A small class-conditioned image flow-matching model, trained from scratch.
Model: 16.7M parameters, 64-pixel images, norm rmsnorm, activation gelu, moe expert_choice, num experts 8, patch size [8, 8], layers 12, width 256.
Training: muon at rate 0.014, 10400 steps, batches of 256.
Rows from block 6 of a small class-conditioned image flow-matching model, named by matrix and row number. Rows with one number within an expert belong to one neuron, the router's apart. Each number is 128 + 24 x the weight over its row's rms, rounded and kept within 0 to 255. All counts start at 0. Numbers have three digits each.
Before each expert's rows are labels from the 100 images, of 14848 (inputs lightly noised), where the router gives the expert most weight on average: "top examples" is what is common among them. Only what is clearly more common there than usual is listed. The data: microscope photos of single blood and bone marrow cells. In brackets: how many of the 100, against the usual share in percent.
# router: router (model.blocks.6.mlp.router.weight, 8x256, trained with AdamW), inputs 172-255
# up: expert up (model.blocks.6.mlp.up, 8x256x256), inputs 172-255
# down: expert down (model.blocks.6.mlp.down, 8x256x256, transposed), outputs 172-255

# expert 0
top examples: cell type: artefact (68 vs 9.8)
router.0:075149108095079112179102114151119102089103119126150096131083115115134114142141126112097145132128153163097128100129077110077162166115114137125125106165138145133128135175144119136137107128116141137091124154158102113128096140159125100142096124099139097114
up.0:130141136155204177144099170119140109130143141094121155145126126125109123147128117097120116132088142102107109131116180114156071163123102113115142138100157110112148094139105078159116103149147131116127145139099141165116155129094143167133127149122150086109
down.0:110121096129132117123120094125083134123103171119120116128112153165140156119131154128144105110133121157123117128115092151099150131164157132154092141117079113112093148133196154137109140158151124131157138103154132125129156144144098111117139072147148094120
up.1:156142122098145141080179097133120092143103181145110086120137137119110094082110129135131128117115112135127105088114114131094111127110141133103115137137062116133110119085080123130163104116095123104100134133156145095128093129146138105130125152109167155108
down.1:139125093113134121111121133121135140086162155108177124101120160155126157183143164103132165097151134154128120110122157122171124128101120100113150178123124103131165114111167117092113123167156117143166124132107082091093128145122149141128154116140140110130
up.2:107111126137125130148118099121160099112167134142114133112155138124134085146103144105113159127092128134158136143161109143121168128149119105108093174150154119130106156158141112119154123115145139135163113118166122105111142106140148159149163126144117101093
down.2:171150126106122106103132126148164136190085129102094156141177101107134170150137130129173124103132105135146130100129148143103057153129159097141155065139104136125179109119110123151156120112140118115139148095123104135155145129144130127122083137114106136151
up.3:101117139130161102129106124157173109136105121098194099067096153130132134165121157156160144137099162149103162129128111128134141159133097159160151124120119104107116160120084114084108097103122149094106112116175116134098119086148104092108099138150128101118
down.3:131108139120114152118139126094081152078176133100095160175170121136153104138123132108094137109159123124193110149126153161118145105093152111105093123122116113207157164136105142142124143110087118138132140126094088096121117100106162163150151107131096099136
up.4:138161112123134080086176126153143157159099126136139102175153119094094136114133136153104153113154156070120124120138128166146053134135135092163123159149173138160087119117119141110102123098094102164172128117189138118091100100093132161140117107135130119149
down.4:121107189098075178121095118088109119159152145154111145130088078146140123129151136116147120143104080131129109156122136150129142135171115136163164148119136121123170115157092158184163105117150150092084150128084133108153126135153147113133115140107166180112
up.5:105128113107121118140140104154164146136156117109075091112092113161141122146158118151126163108103118160206112136103103138147074150161166085113136124118097135138136135145126066116149087144166185162125111133124143114143152119186116125089143134148154089139
down.5:171099128149137121110137123106099126109085140120170128120173133158110113087080147126170120114089116081123148131148152124134172129136138175118113148095157128138122138146151136072119118152113115101153182132138117152141130144104127149142155112108161130105
up.6:158141136148119095142117118108118086116131124138140148122127122139141144125075108110111150110153159099171130133152077117153130094155077146096141153116144123153150077131090115137123121118117107147098111128137155153176114105144170128116124112111118154136
down.6:067123131154134188147083118155156119120173098174145124134125138115126137117122104132123080128131126102139186124125109158108119178096159096115119115131103149105107161146083174131117138100153124141134155127084124087096111112138068138170115136139123140103
up.7:125131145130133179117138134104144158146152176093087124104143145158150118115145119139161159124143095132135124137150139109158172156112132155157119178160109181112149142136096162125142103127141127098159123086118125118143132133121138124148134132098112121161
down.7:164128108151153116123122112136143126084139110187123140160116123130112173150086153074104120111123166147159136147101102144175111125147136135129120069116129063147114121094137094134152175129131144191122131170138133133134133137159154145064116110162118144097

# expert 6
top examples: cell type: lymphocyte (42 vs 15.2)
router.6:131105128095112135142103157124122161103126146093150128113144120120138139150131137142145116101151135152115124141133112087118128126093114137122130084128142121124161155080152150119118136140143083171140057076124091126114124123110088143148156112126135141149
up.0:116132164158130141125115139113125131135174122103134121148087125134091129164135116100126134113159124107116142127107126163120130115123121166174141165152092138157099137136148115088124108094139129152171099088162089102150128103137105118113119085089121135159
down.0:101132137123089082135144080109109154118126121085075102150103138150145121114126177147151112135106102167138102139153093136105099159106103148142134118171119130114133140107112170148128167146158142141127138143117111107113154154143109155145142196110105138100
up.1:142144113133104116121131125145101151093113148094171174083161105141102106098159178169128099107134099130147178139125118136148136165141112139090143149149141136145121107147150094118121126114157147107142106151153151165155133127126100128114158103130123150153
down.1:121122129136167131103122130106122138133136116183126089161131165146153126141118087091157157149147166107101109116122123137116086099137112163167157112127140104167134086091099165140136095113117130173190167120123152105112106146072166128150126180129112138117
up.2:105129136111131113125108107132113153153098159161120128104114107135124131098108138145093134118116090138137137137088104175166130126143124120080113124160156127109106126166161172149101109143147088115158113165123124110127092096113120162125112149160099160122
down.2:119134130076147122095144148138157117145124090153129139136080141104097155177091082090120138136084120136106133099098138122099151105138112141163197096092109139128176096137133124124174123108126145144113120145116132126155148162061145143149145113120161115112
up.3:111129127109088133162145101085121111146128133155089119107142143112146122149156147104121155139099109139104088150137156166099131128104145113086145142104137138086173123113160112124148130125089120108131105080145070122116115089131103152085117175111122134142
down.3:194142136169108133142148106146180133124128135144124120131131082152135139125127133117092126108133129118131129077147132123166124104103164094128132119142102169129092146119098112130115147156122123144124107179106159118166125068144173089119109116119138156118
up.4:118162174151136146138146099125153124121135145140115143179130153144132155107127118118096131118153125115095094102135124167129126112151145126158141111094151103171105121121110151156122128173079126117119119169145139121188131071125126099156092132073152115144
down.4:157087064139106149117100123144118112124083106134116130108164135121121119156105138145179112114108135197120116152099144141128155144143107107150155138134107130131108161129154085127099123156109173138149134115141134121112129107141134132105146102128131107117
up.5:129121130111153079130148137125161155091098123160132138160104085138118114103116131102121174146143139119099154122138164112129107114103089139138141108087169170150175116144141153095148117168119121149142163133151135170153116082071161166135157105143153140112
down.5:095138144111101151130093124117121083127131122173092103105145153136146107159151101170123137102135118110134142133122108121127170102108172123158097144114074098118093097126108149139137130144129137097103080120174135145130133147138120081099139133130109102122
up.6:155151113127124111109106106118160153105122124135142134171093120120097113109107125124179108107115142094164175125079155131148127113133168145126202148126112114115112099106127117121138106127108114133131129119124067105125130129159165139150093108132117145113
down.6:098161146135124147130156139162095101148156101130109135078159130104150125162120152134088112112132155135135152140163125100172136104152128129156111107142131105119126153127138094149114128184160135092113124161113140114133129118103115125131136132148105156159
up.7:109137189166138122132176129143101078129154080137106103134123119163141108109078126082157156120144135150162125134146132128125135134102123127152146109150121102150173106175117135164134103101094114118112123139147143123101143112113100119151129132129209142121
down.7:128178124089138162122143145096169126131098136118126158115107135185131144134189087107122103157115158113086156160120114153157099103136133070068106158121158157117131114123136150157114172163121124155142142129118104140130107121120133133119106102095087130096

# expert 1
top examples: smear: peripheral blood (35 vs 16.2)
router.1:145102139134151163114141099133128164146158130121117121131078160127122112131120132152128127159125110143136121125118135140159135088157161133125157136106130090153152155088123181145122134156108134111113126085079122114113137123097104138150130079125129140084
up.0:131154153149118136151190157132091146097136105154111149135115117129132097130113155146109125078063179096129115130144105102153088096113161130133100086125119118131120124099107116134116173095175090145135162112164091153117125124131146122120130104140133106182
down.0:085098136200137127134104114089147124119118150097116119102106139135123147129170117128154125146158083160143146124091134138114133097143111149128135143146135169126116136130116093135123113138131131124095108137105154128124140154139070166191128124110137109115
up.1:168132146117160131148150102145127113080127185179126124125108135062141074134118109116143152125119114167089116120180153134110144120132096164090111113109095130135125127086110102171141172172112135100083106109128154117118153130101163127132085131130144125142
down.1:111142106146092123125104166132148168128133114098135151126140108166143139138122104145143121172154120101155135158130128085148127123110153135133136119130148096127172112142145108092115089095142086161153163174105163123105137163118116135124153140141154110111
up.2:125114152132123119138124143127174152134142154155159135120154170100126144137128122140165118103160110117128140145143166157155146117134141136149143126120133171129150077135152147130121150147156091157120116156117126105097106131153135129094136109092098098167
down.2:133123107119093141124118138130051135123160146119093060158116151157138127122130144087113122134082131108141114129147097131113136099100142135100111088091081104140127166127099136138107099105120119140152126112122136140126141135118120155118143152129145134141
up.3:108127122107102114097142126160116114155128135155131144083138137083131077122128156159098150112139160127111118150091134154178143061109130139116117186112135106136112133139140092124125103100137134162160132130107126122116160134131154139144118123111125142076
down.3:071144158127097121127120100076153111097117112109111100146121077124149136180091108088120144136157126131122110130136082086124137127133146113142154091113122155159125088127091149121139173121117110131146138103090135136172107108134110124076150127105115113120
up.4:135121113100122139112110143138121140105106134080072188140148101109145142150126147118102123119166150139124131084132097095127137154153120133103094100129131099079118090141107140131155142158100139160097154126120132092169167109168124134147138111111113138078
down.4:113147110116135083133133101128143146103165138136167088112080112120089134127126121164172135140089151100188146165119117111104106165141114118146096153141154122148162108162140147136107118118131112126128133126135117134093100134142145137151145151120169138169
up.5:081163142153102156124107144137126132159157103134107124147136101113113145133189136125114118104142134133116161153147122146121140128097148138123104118148101131128180168063140148149092140146115155168151156166123159102109115103091125144126167128104106145136
down.5:144095137140144084069125110144102143163141170142121120106095121095163132126147131127092127146138105109141114158125090139100152145086134110153095109092148144131076122130092103121156109137126082091114156140106088102154170124112114158143161113098104104141
up.6:140092114162120091101145119141136117083165157094105146123161145076129130154126117140133097142101174122139151138119118146128136126127133094175104131133090095166127102139131149123128104129071181178162134134122137139123109106140152150128105155111048153083
down.6:113132164159153144137139123105116146126096116104156078114089129163103159100131151112134137086112094133132128128127153134133116136141141171101131145094117107135125122118103125129092157122133122106089151133123089110118154182135130112111149133146176131135
up.7:103146070141143165149120094162122142091126132102111151125141100127100110198170140161142141096132155132109110159110123122144135130116165125150126113102079150114164159147132158151095120123120167110122129127159137151106140122070113164134133131084139125151
down.7:135112114127136108128132158112182123181107143187149095120120149107123120122120122108144129112127125096125134147169147106108153160114139098092128167111171120146106102102120112107149139091158083143137129106078141100134118132150164102135162129153104129081

# expert 4
top examples: cell type: artefact (32 vs 9.8)
router.4:163153099150171105164137134116120147108113131151120127098121116092132124138149136163114151127139103175155129166105172137126142080141116114130118121126107145142138106143138095167128148149149129153115140143147111109136113149136125150131133097129179135135
up.0:085114140133164138188125110076126107174180081176134168140144164108160137107140146127139174129119130089097138120115162111114121129088133141158136109127151136117158091126127120148170140140113098158074105125149100127087148114089123123120120113127156108153
down.0:145143149174107168081123139140131117102089160158168095110100149077109146118147138111125100119116149164130118137126153139206169123148163121114096155152107104074146118082114147123121113103125148163155105144139126148088118140116123086123193131116112142106
up.1:145130116143132139124136156129156140141133125138130148160171125118104098124146104111127158136143130151089150120137097093136149116116121164120117112149156116115116120129128124169143126100115119182142160108115120139129162152173127109130152130095069128146
down.1:112158162130145159147174113131158164119156107135133129128144131120102150078127126143147087135051122113167112113135154137132088165134144093134093160138159129135122115174145119103116098155124079091134142126131142096119126145122138118137115162145172123122
up.2:154155121124113159134134127133167159154144159131131137131097129151129127146135124112118073108135172105127103138138133123146115161136116115142147143121140153148110119121176079117166097136126095139093133173152141123145159123093123109095116159118189124149
down.2:107135157136081109145119140099113125109140126141180130108142134116117102134094148122170186132150128150134155133119128182099102128141142128175162098111134138131127143147139111159146156155117188104182101148102125128098107124081142129143107097081123177152
up.3:136125138135141076120096114133112141113133140096180124112122113132198125142127146134144167186174142156178116130110091157066116102142128139168133101087088154165113092166186131140099114110112143145105094117122119132138098130092134121109151124105161130112
down.3:116174122132135133121158102140182144131138129117062134144130176113139097139132135150120138081147133096102106133142149081115148118097105150084157195188146102083111128135067137133143140116152127128141152128181122148159144127138140127113077088125097089117
up.4:145133123136162145120162114127105127130119159133166109116087133106109196127124103160133101069169163130126114135120152133144109144130127154150143142102172138124139093191175134131107100094115104112075136152138148126100148124074086114123105146142126125087
down.4:141150157118134099157110120149120094099098103092117120128157176145136052110114123139101120117116148100153131132145103128090109133154144119095115129120136087150094186084086122146124145161131149121128142183108122096164121146138155138134150146095124127130
up.5:133128127175171133108118145119140110135075174120133132128111153129143098105123115163122144122142112103123169149129188122134122138146147137121161097154118172092125123085117126158119140104110123127175113138163091122111118146117094122137134116093173119151
down.5:109110139118116131113149131142168121100129114096140102105098123137132148176116106105136133101180158153095057088084068160117124147100100100101095171127119099142108121133137121090122099120151095108097150142135137084125093102131164122125122126130102095110
up.6:119154118111143130144107116083145117180110118124138137107137130136131094119145126146154177122118120118154158173074146128115123131148123115141135095145154176111172065110122097193143116079095135133140144096153110133113147153139059125153144122144114121111
down.6:105109099137091110126145112179151120110131149166107135124126100104120120129124137116131109144153143142122113081175106137106156120129166143108117111111102119135119170162125157120121117160164117138129117141097143107138138084112161151109105143087130098153
up.7:132140140115151135138179169158131122104163143150141166150121138155131081109058156163126110119141126153121149146156152180137139161113148153135090114112116105120117141138145149110148096155106149124097102169142145106109148160098129132124135119114159105157
down.7:072142104142146139072134088116108165127101131109156115155138166122145140125124149121113144179125162152126104102109154117135137102143136124106172129075154171139171120159110115143137137149130105151116113099128116142120095099124130193147127130136125116097