config = dict(
    train_examples=97085,
    cond_dim=192,
    cond_dropout=0.1,
    logit_normal_time=False,
    norm_position='pre',
    layer_scale_init=0.1,
    drop_path=0.1,
    num_experts=8,
    width=256,
    positions='learned',
    lr=0.014,
    momentum=0.98,
    nesterov=True,
    weight_decay=0.01,
)
Rows from block 3 of a small class-conditioned image flow-matching model, named by matrix and row number. Rows with one number within an expert belong to one neuron, the router's apart. Each number is 128 + 24 x the weight over its row's rms, rounded and kept within 0 to 255. All counts start at 0.
After each expert's rows are labels from the 100 images, of 14848 (inputs lightly noised), where the router gives the expert most weight on average: "strongest on" is what is common among them. Only what is clearly more common there than usual is listed. The data: microscope photos of single blood and bone marrow cells. In brackets: how many of the 100.
# router: router (model.blocks.3.mlp.router.weight, 8x256, trained with AdamW), inputs 208-255
# up: expert up (model.blocks.3.mlp.up, 8x256x256), inputs 208-255
# down: expert down (model.blocks.3.mlp.down, 8x256x256, transposed), outputs 208-255

# expert 1
router.1 [128 143 142  95 168 142 133 110 136 109 135 110 153  96 127  76 163 153 134 151 119 130  95 127 131 156 166 151 128 152 121 103  92 123 141  82 131  95 136 104 106  91 182 144 112 122 132 101]
up.0 [110 212  92 113 120 114 153  99 126 131 130 137 143  81 175 141 119 139 113 122 121  85 141 143 119 178 133 116 144 127 127 112 148  82 111 130 102 146 162 126 142 124 120 134 131 108 130 113]
down.0 [130 119 113 142 135 176 136 148  87 137 158 117 166 110 151 116 127  92 130 110 112 107 141 153 103 124 157 123 120 125 130 138 179 143 118 107 162 131  85 123 125 136 155 125 129  96 104 144]
up.1 [ 98 120 116  98 127 143 125 119 163 153 116 149 155 119 116 118 151 166 137 112 173 150 151  91 137 136 153 140 130 125  73 140 120 118 111  84 163 167 156 141 123 144 139 122 178 122 147 134]
down.1 [114 153 167 130  92 131 130 152 146  97 113  76  74 194 164 113 109 102 133 143  85 110 109 156 121 105 107  97 125 131 144 146 126 125 130 136 116 101 124 105 136 123 121  75  95 148 122 113]
up.2 [103 104 163 117 136 167  91 161 127 137 135 113 102 101 105 108 165 144 127 122 165 123  80 122 123 118 164 154 136 146 147 142 156 157 117  74  78  95 136 132 141 118 129 160  99 132 114 128]
down.2 [138 134  88 110 132 129 137 143 122  95 171 103 128 156 144 142 144 124 138 162 111 157 151 120 117 162  90 161  76 135 147 129 115 102  83 167 111 155 102 109 152 118 116 139 144 103 171 138]
up.3 [123 169 173 141 117 141 203  91 112 165 128 131 135  93  97 123 112 161 147 125  78 133 135 115 113 122 154 143 113 118 143  97 142 160 129 156 101 116 141 144 150 127  99 115 118 132  81 130]
down.3 [116  75  58  90 120 119  68 164 156 106 124 128 119 169 145 153 134  98 103 133 193 130 112 105 112 174  94 145 154 144 133 164  96 119 130  76 136 138 123 112 122 133 129 162 119 124 175 154]
strongest on: cell type: lymphocyte (38)

# expert 7
router.7 [ 89 133 158  88  94 146 149 115 119 128 145 170 141 164 138 154 118 118 157 144 169 119 117  91 124 130 102 104  66 109 114 118  93 173 122 119 157 132 115 113  95 114 137 119 133 142 123  99]
up.0 [117  91 100 188 155 127 155 131 128 136 128 121 141 204  92  92 142 149 113 118  99 120  98 148 114 169 124 122 127 116 126 155 144 167  91 131 155 137 107 126 175 115 161 125 118 146 122 162]
down.0 [126  97 127 116 105  94 125 124 125 102  97 131 138 163 161 129 102 136 113 136 131 129 114 113 126 150 120 138 159 141 117 110  68 115 140 145 143 132  98  87 122 109 104 181  97  71 148 159]
up.1 [145 106 118 143 122 110  87 163  93 126 131 178 144  99 113 136 169  87 114 135 117 108 140 131 137 126 113 165 119 134 146 179  84 138 138 143 162  94  78 129 115  83 125 121 153 127 115 160]
down.1 [101 112 129 160 102 164 106 158 110 135 133 137 109 137 126 134 182 110 124 136 156 148 114 178  93 138 150 126 156 144 130 137 134  70  74  96 114 116 125 150 153 104 155 144 164 164 158 112]
up.2 [163  88 133 140 157  86 133 148 147 109  89 165 130 106 115 143 119  88 112 158  83 135 141 126 148  86 158 110 154 188 102 111 111 159 144 126 132  82 122 128 138 135 159 109 180  95 148 149]
down.2 [127 117 139 120 143 140 167 138 128 153 165 133 104 116 136  67  98 102 136  98 131 126  96 126 144 102 132 129 168 110 144  79 119 112 127 139 124 145 135 147 118 160 117 105 156 124 108 132]
up.3 [172 139 142 154 126 128 158  94 121  64 144  61 104 127 152 156 135 135 133 111 104 146 139  77 158 113 140 181 144 129  92 141 110 129 132 126 116 149 105  68 131 138 147 150 116 161 138 132]
down.3 [175 172  98 138 171 129 146 132 154 106 153 171 146 111 101 126 102 135 143 104 112  83 137 115 141 124 123 154 104 174 112  94 152 130 132 148 102 133 112  86 168 126 117 100 144 126 108 103]
strongest on: smear: peripheral blood (100); cell type: platelet (86)

# expert 0
router.0 [116 127 127 160 129 144 103  91 172 129 185 124  83 104 118 155 108 125 157 183 138 159 157 152 105 145 103 134  87 127 108  97 114 123 138 110 148  84 107 127 128 109 105 118  85 121 166  96]
up.0 [116 137 139 158 134 123 116 119 153 116 105 111 146 124 130 140 138 148 142  98 125 132 120 133 147 155 123 137 119 104  96  79 133  88 154 138 134 131 113 173 105 139 113 197 191 119 107  97]
down.0 [117 105 110  93  84 136 108 108 114 130 134 173 118 164 118 136 147 103 120 133 103 109 148 146 112  92 139 103 149  88 165 148 133 146 120 141 121 111 113  83 120 120 139  90  70 127 111 124]
up.1 [ 88 114 143 138 125 128  82 133 137 128 122 158 137 155 128 161 156 107  94 111 123 150 107 153 127 130 126 123 123 140 121 123  98 138 158 117 142  91 128 143 154 136 127 132 143  95 184 143]
down.1 [156 128 114  89 140 141 162 102 140 140 130 133  99 156 106 108 103 113 135 155 141 151 122 105 126 121 122 168  84 131 121 103 138 126 105 154 111 154 134 124 130 123 119 151 119 143  70 138]
up.2 [167 146 112 116 148 170 150 119 131 115 106  80 139 130 144 122 125 118  81  93 103 149 119 126 105 114 122 168 135 106  95 103 111 133 136 125  59 141 124 135 162 120 100 155 120  99  88 119]
down.2 [101 114 141 133 118 107 104 154 107 132 127 180 130 129 131 112 117 140 158 153 172 102 128 163 135 117 130 146 109 144 138 164 173 143 118 126 199 116 160 136  67 136 152 121 139 157 128 123]
up.3 [129 120 113 121 139 154 142 152 149 152 187 113 157 172 138 115 127 137 148 142 121 121 162 174 100 121 131 162 137 151 136 119 128 124 115  62 106 163 104 119 130 123 147 123 113  93 130 147]
down.3 [138 123 129 123 127 121  95 100 141 107  84 149  93 106 119 125 151 128 103 140 159 102  86 109 156 163 127 119 138 132 136 131 126 166 131 194 164 110 136 105 118 155 106 118 156 138 145  88]
strongest on: smear: peripheral blood (100); cell type: platelet (46); cell type: erythroblast (34)

# expert 5
router.5 [114 141 147 132 118 155 128 118 133  63 121 102 157 160 108 165 164 140  94 164 173 131 213 134  91 153 121 115 141 176 127 170 106 145 127 137 124 164 111 144 162 101 119 129 122 113 149 146]
up.0 [139  98 125 137 133 126  86 105 130 110 167 112 123 138 145 110 147 154 125 139 145  75 121 134 142 109 106 162 122 163 149 115 151 131 145 133 159 153 139 137 167  96 125 118 152 143 122 107]
down.0 [101 126 128 128 120 102  86 115 132  93 116 129 110 135 103 141 146 124 134  95 138 108 172 103 115 116 129 152 152 139 126  99  83 130 145 120 105 142  90  83 149 121 138 151 119 132 114 113]
up.1 [114 151 140  85 128 109 149 129 113  92 139 122  97 133 149 160 138  96 118 125 132 120 119 163  78 103 119 125 166 139 111 128 143  93 115 156 108  89  90 159 187 103 126 129 139 129 165 145]
down.1 [163  96 131 144 146 124 134 168 154 157 152 128 171 148  94 122 128 140  95 139 131  83 155  69 177 123 118 119 120 130 145 103 121 102 129 104 114 143 189 126  91 158 110 116 139 113  74  92]
up.2 [137 103  90 146  95 162 123 148 119 114 162 148 154 168 130 103 140 106 134 105 136 121 120 157 111 127 150 145 187 123 158 140 138 112 121 184 105  98  98 141 154  94 139 106  98 122 151 125]
down.2 [166 140 121 118 117  79 163 118 143 133 103 135 170 107 122 179  98 134 125 130 108 137  92 143 140 127 133  87 108 140 139 117 135 124 132 141 122 126 144 158 131 153 127 121 126 138 144 102]
up.3 [137 135 161 118 109 122 113 101 126  74 143  47 139 143  95 170 137 138 121 127 135  79 152 160  69 104 148 111 111 132 104 112 152 137 121 126 122 123 115 141  98 152 131 175 157 131 138 151]
down.3 [148 124  78 148 148 146 128 161 126 157 173 170 147 125 104  95 105 128 123 118 130 186 129 158 196 155 116 137 139 126 123 158 122 129 161 128 118 123 124 128 156 110  78 126  86 104 112 122]
strongest on: cell type: artefact (25)

# expert 6
router.6 [116 126 143 117 149 128 199 167 106 128 144  99 131 146 175 141 124 139 146 135 143 101 111 166 132 101 120 111 132 119 144 148 137 113 128 161 117 158 129  68 170 114 172 165 130  84  82 120]
up.0 [ 64 134 127 119 116  87 122 146  89 106 140 126 105 144  88 130 164 182 126 123 121 117 153 137 205 151 127 132 125 156 130 138 115 166 137 118 112 137  84 124 118 164 169 114 129 129 127 123]
down.0 [144 153 156 132 118 123 162 107 178 167 150 136 162 117 170 162 106  93 145 130 136 158 112 156  65 121 151 107 129 136 139 115 158  99 117 140 153 135 164 120 144 110 120 119 113 128 168 119]
up.1 [145 114 167 106 122 133 128 131  96 111 149 107 131 138 116 130  97  95 110 120 149 126 163 122 141 125 110 137 128 136 113  91 114 139 122 111 131 111 141 115 111 112 163 127 131 117  98 144]
down.1 [142 131 159 100 127 125 123 122 158 119  99 112 106 115 123 140 156 139 134 125  90 127  91 110 147 102 146 139 137 123 110 142 120 101 133 129 111 113 105 112 129 140 120 126  86 136 156 110]
up.2 [156  52 163 129 148 154 139 175 131  91  80 113 115 124 141 142 130 127 157  85 101 176 155  96 130  68  98 132 102 103 125 122 136 131 145 144 169 150 155 149 121 177 131 110 149 136  99 118]
down.2 [121 197 136  96 121 122  93  76 125 133 170 147 117  94 150 141 126 127 143 125 135 133 116 138 113 127 137 110 118 120 135 115 151 134 109 158 148 114 116 100  82 107 131 145 152 115 168 117]
up.3 [ 82 117 144 166 140 123 126 138 160 132 151 126 171 134 121  99 121 134 130 123 113 146  87 169 128 133 125 147 142 155  90 156  78 117 137 111 120  95  96 112 113 133 126 120 131  70 145  92]
down.3 [157 158 145  73 132 129 129 106 119 150 112 107  85 139 144 160 125 132 156 154 159 104 190  98  94 109 127 121 116 116 163 122 199 138 103 110 169 162 163 142 142 153 120 140 152 130 113 156]
strongest on: smear: peripheral blood (71); cell type: platelet (43)

# expert 3
router.3 [170 100 142 136 135 127 102 158 133  98 103 144 122 157 141 135 112 169 126 126 116 122 167 102 135 162 103 108 109 143 118 116 100 126 109 167 106 130 109 120 131 145 146 171 126 114  91 125]
up.0 [135 129  84 124 146 136 141  89 149 135 156 124 122  97 126 121 162 133  92 108 139 145 118 118  80 158 111 156 154 134 166 123 101 135 128 114 133 105 133 107 117 129 117 151 161 153 158 146]
down.0 [118 142 168 142 143 125  80 146 128 113 112 123 140 139 157 122  83 103 139 142 124  94 123 132 205 122 108 129 122 124 107 140 146 128 103 121 142 130 139 152 147 112 159  85 135 107 140 130]
up.1 [157 137 165 108  84 192 139  94  89 104 120 125 106 125 113 128 143 103 156 137 167  78 145 103 144 101 156 116  80 124 136 170  83 107 145 119 118 104 157 122  98 134 154 152 111 162 136 131]
down.1 [117 159 116 139 166 113 100 157 145 141 172 142 141 120 152 156 125 121 109 132  89 177 138 141 124 197 105 132 169 135 118 104 149 134 144 115 108 128  91  97 172 105  97 149 130  98 134 131]
up.2 [133 137 168 163 114 160 134 139 163 115 112 126  90 155 123 139 135 135 183 127 157 135 122  89  94 129  86 113 142 141 129 153 141 139 120 141 154 129  87 142 164 155 108  88  88  87 131 150]
down.2 [126 143  76 130 119 175  97 130 144 133 132 121 172 141 136 125 103 107 117 100 130 157 139 154 115 122 116 142 171 113 129 134 100 152 114 135 115  99 127 166 146 101 149 141 107 108 157 130]
up.3 [157 105 136 158 160 111 147 116 114 116 114 133 138 109  83 115 123 118 122 104 119  84 121 143 134 124 159 143  80 110 109 125 114 135  90  89 155 129  93 114 143 143 131  83 106 119  81 153]
down.3 [135 127 108 127 100 136 113 100  96 154 144 103 142 167 168 140 135 188  98 118 153 134 133 134 125 173 120 125 111 185 154 144 127 156 158 191  99 151 160 116 119 122  93 115 133 104 196 106]
strongest on: cell type: lymphocyte (64)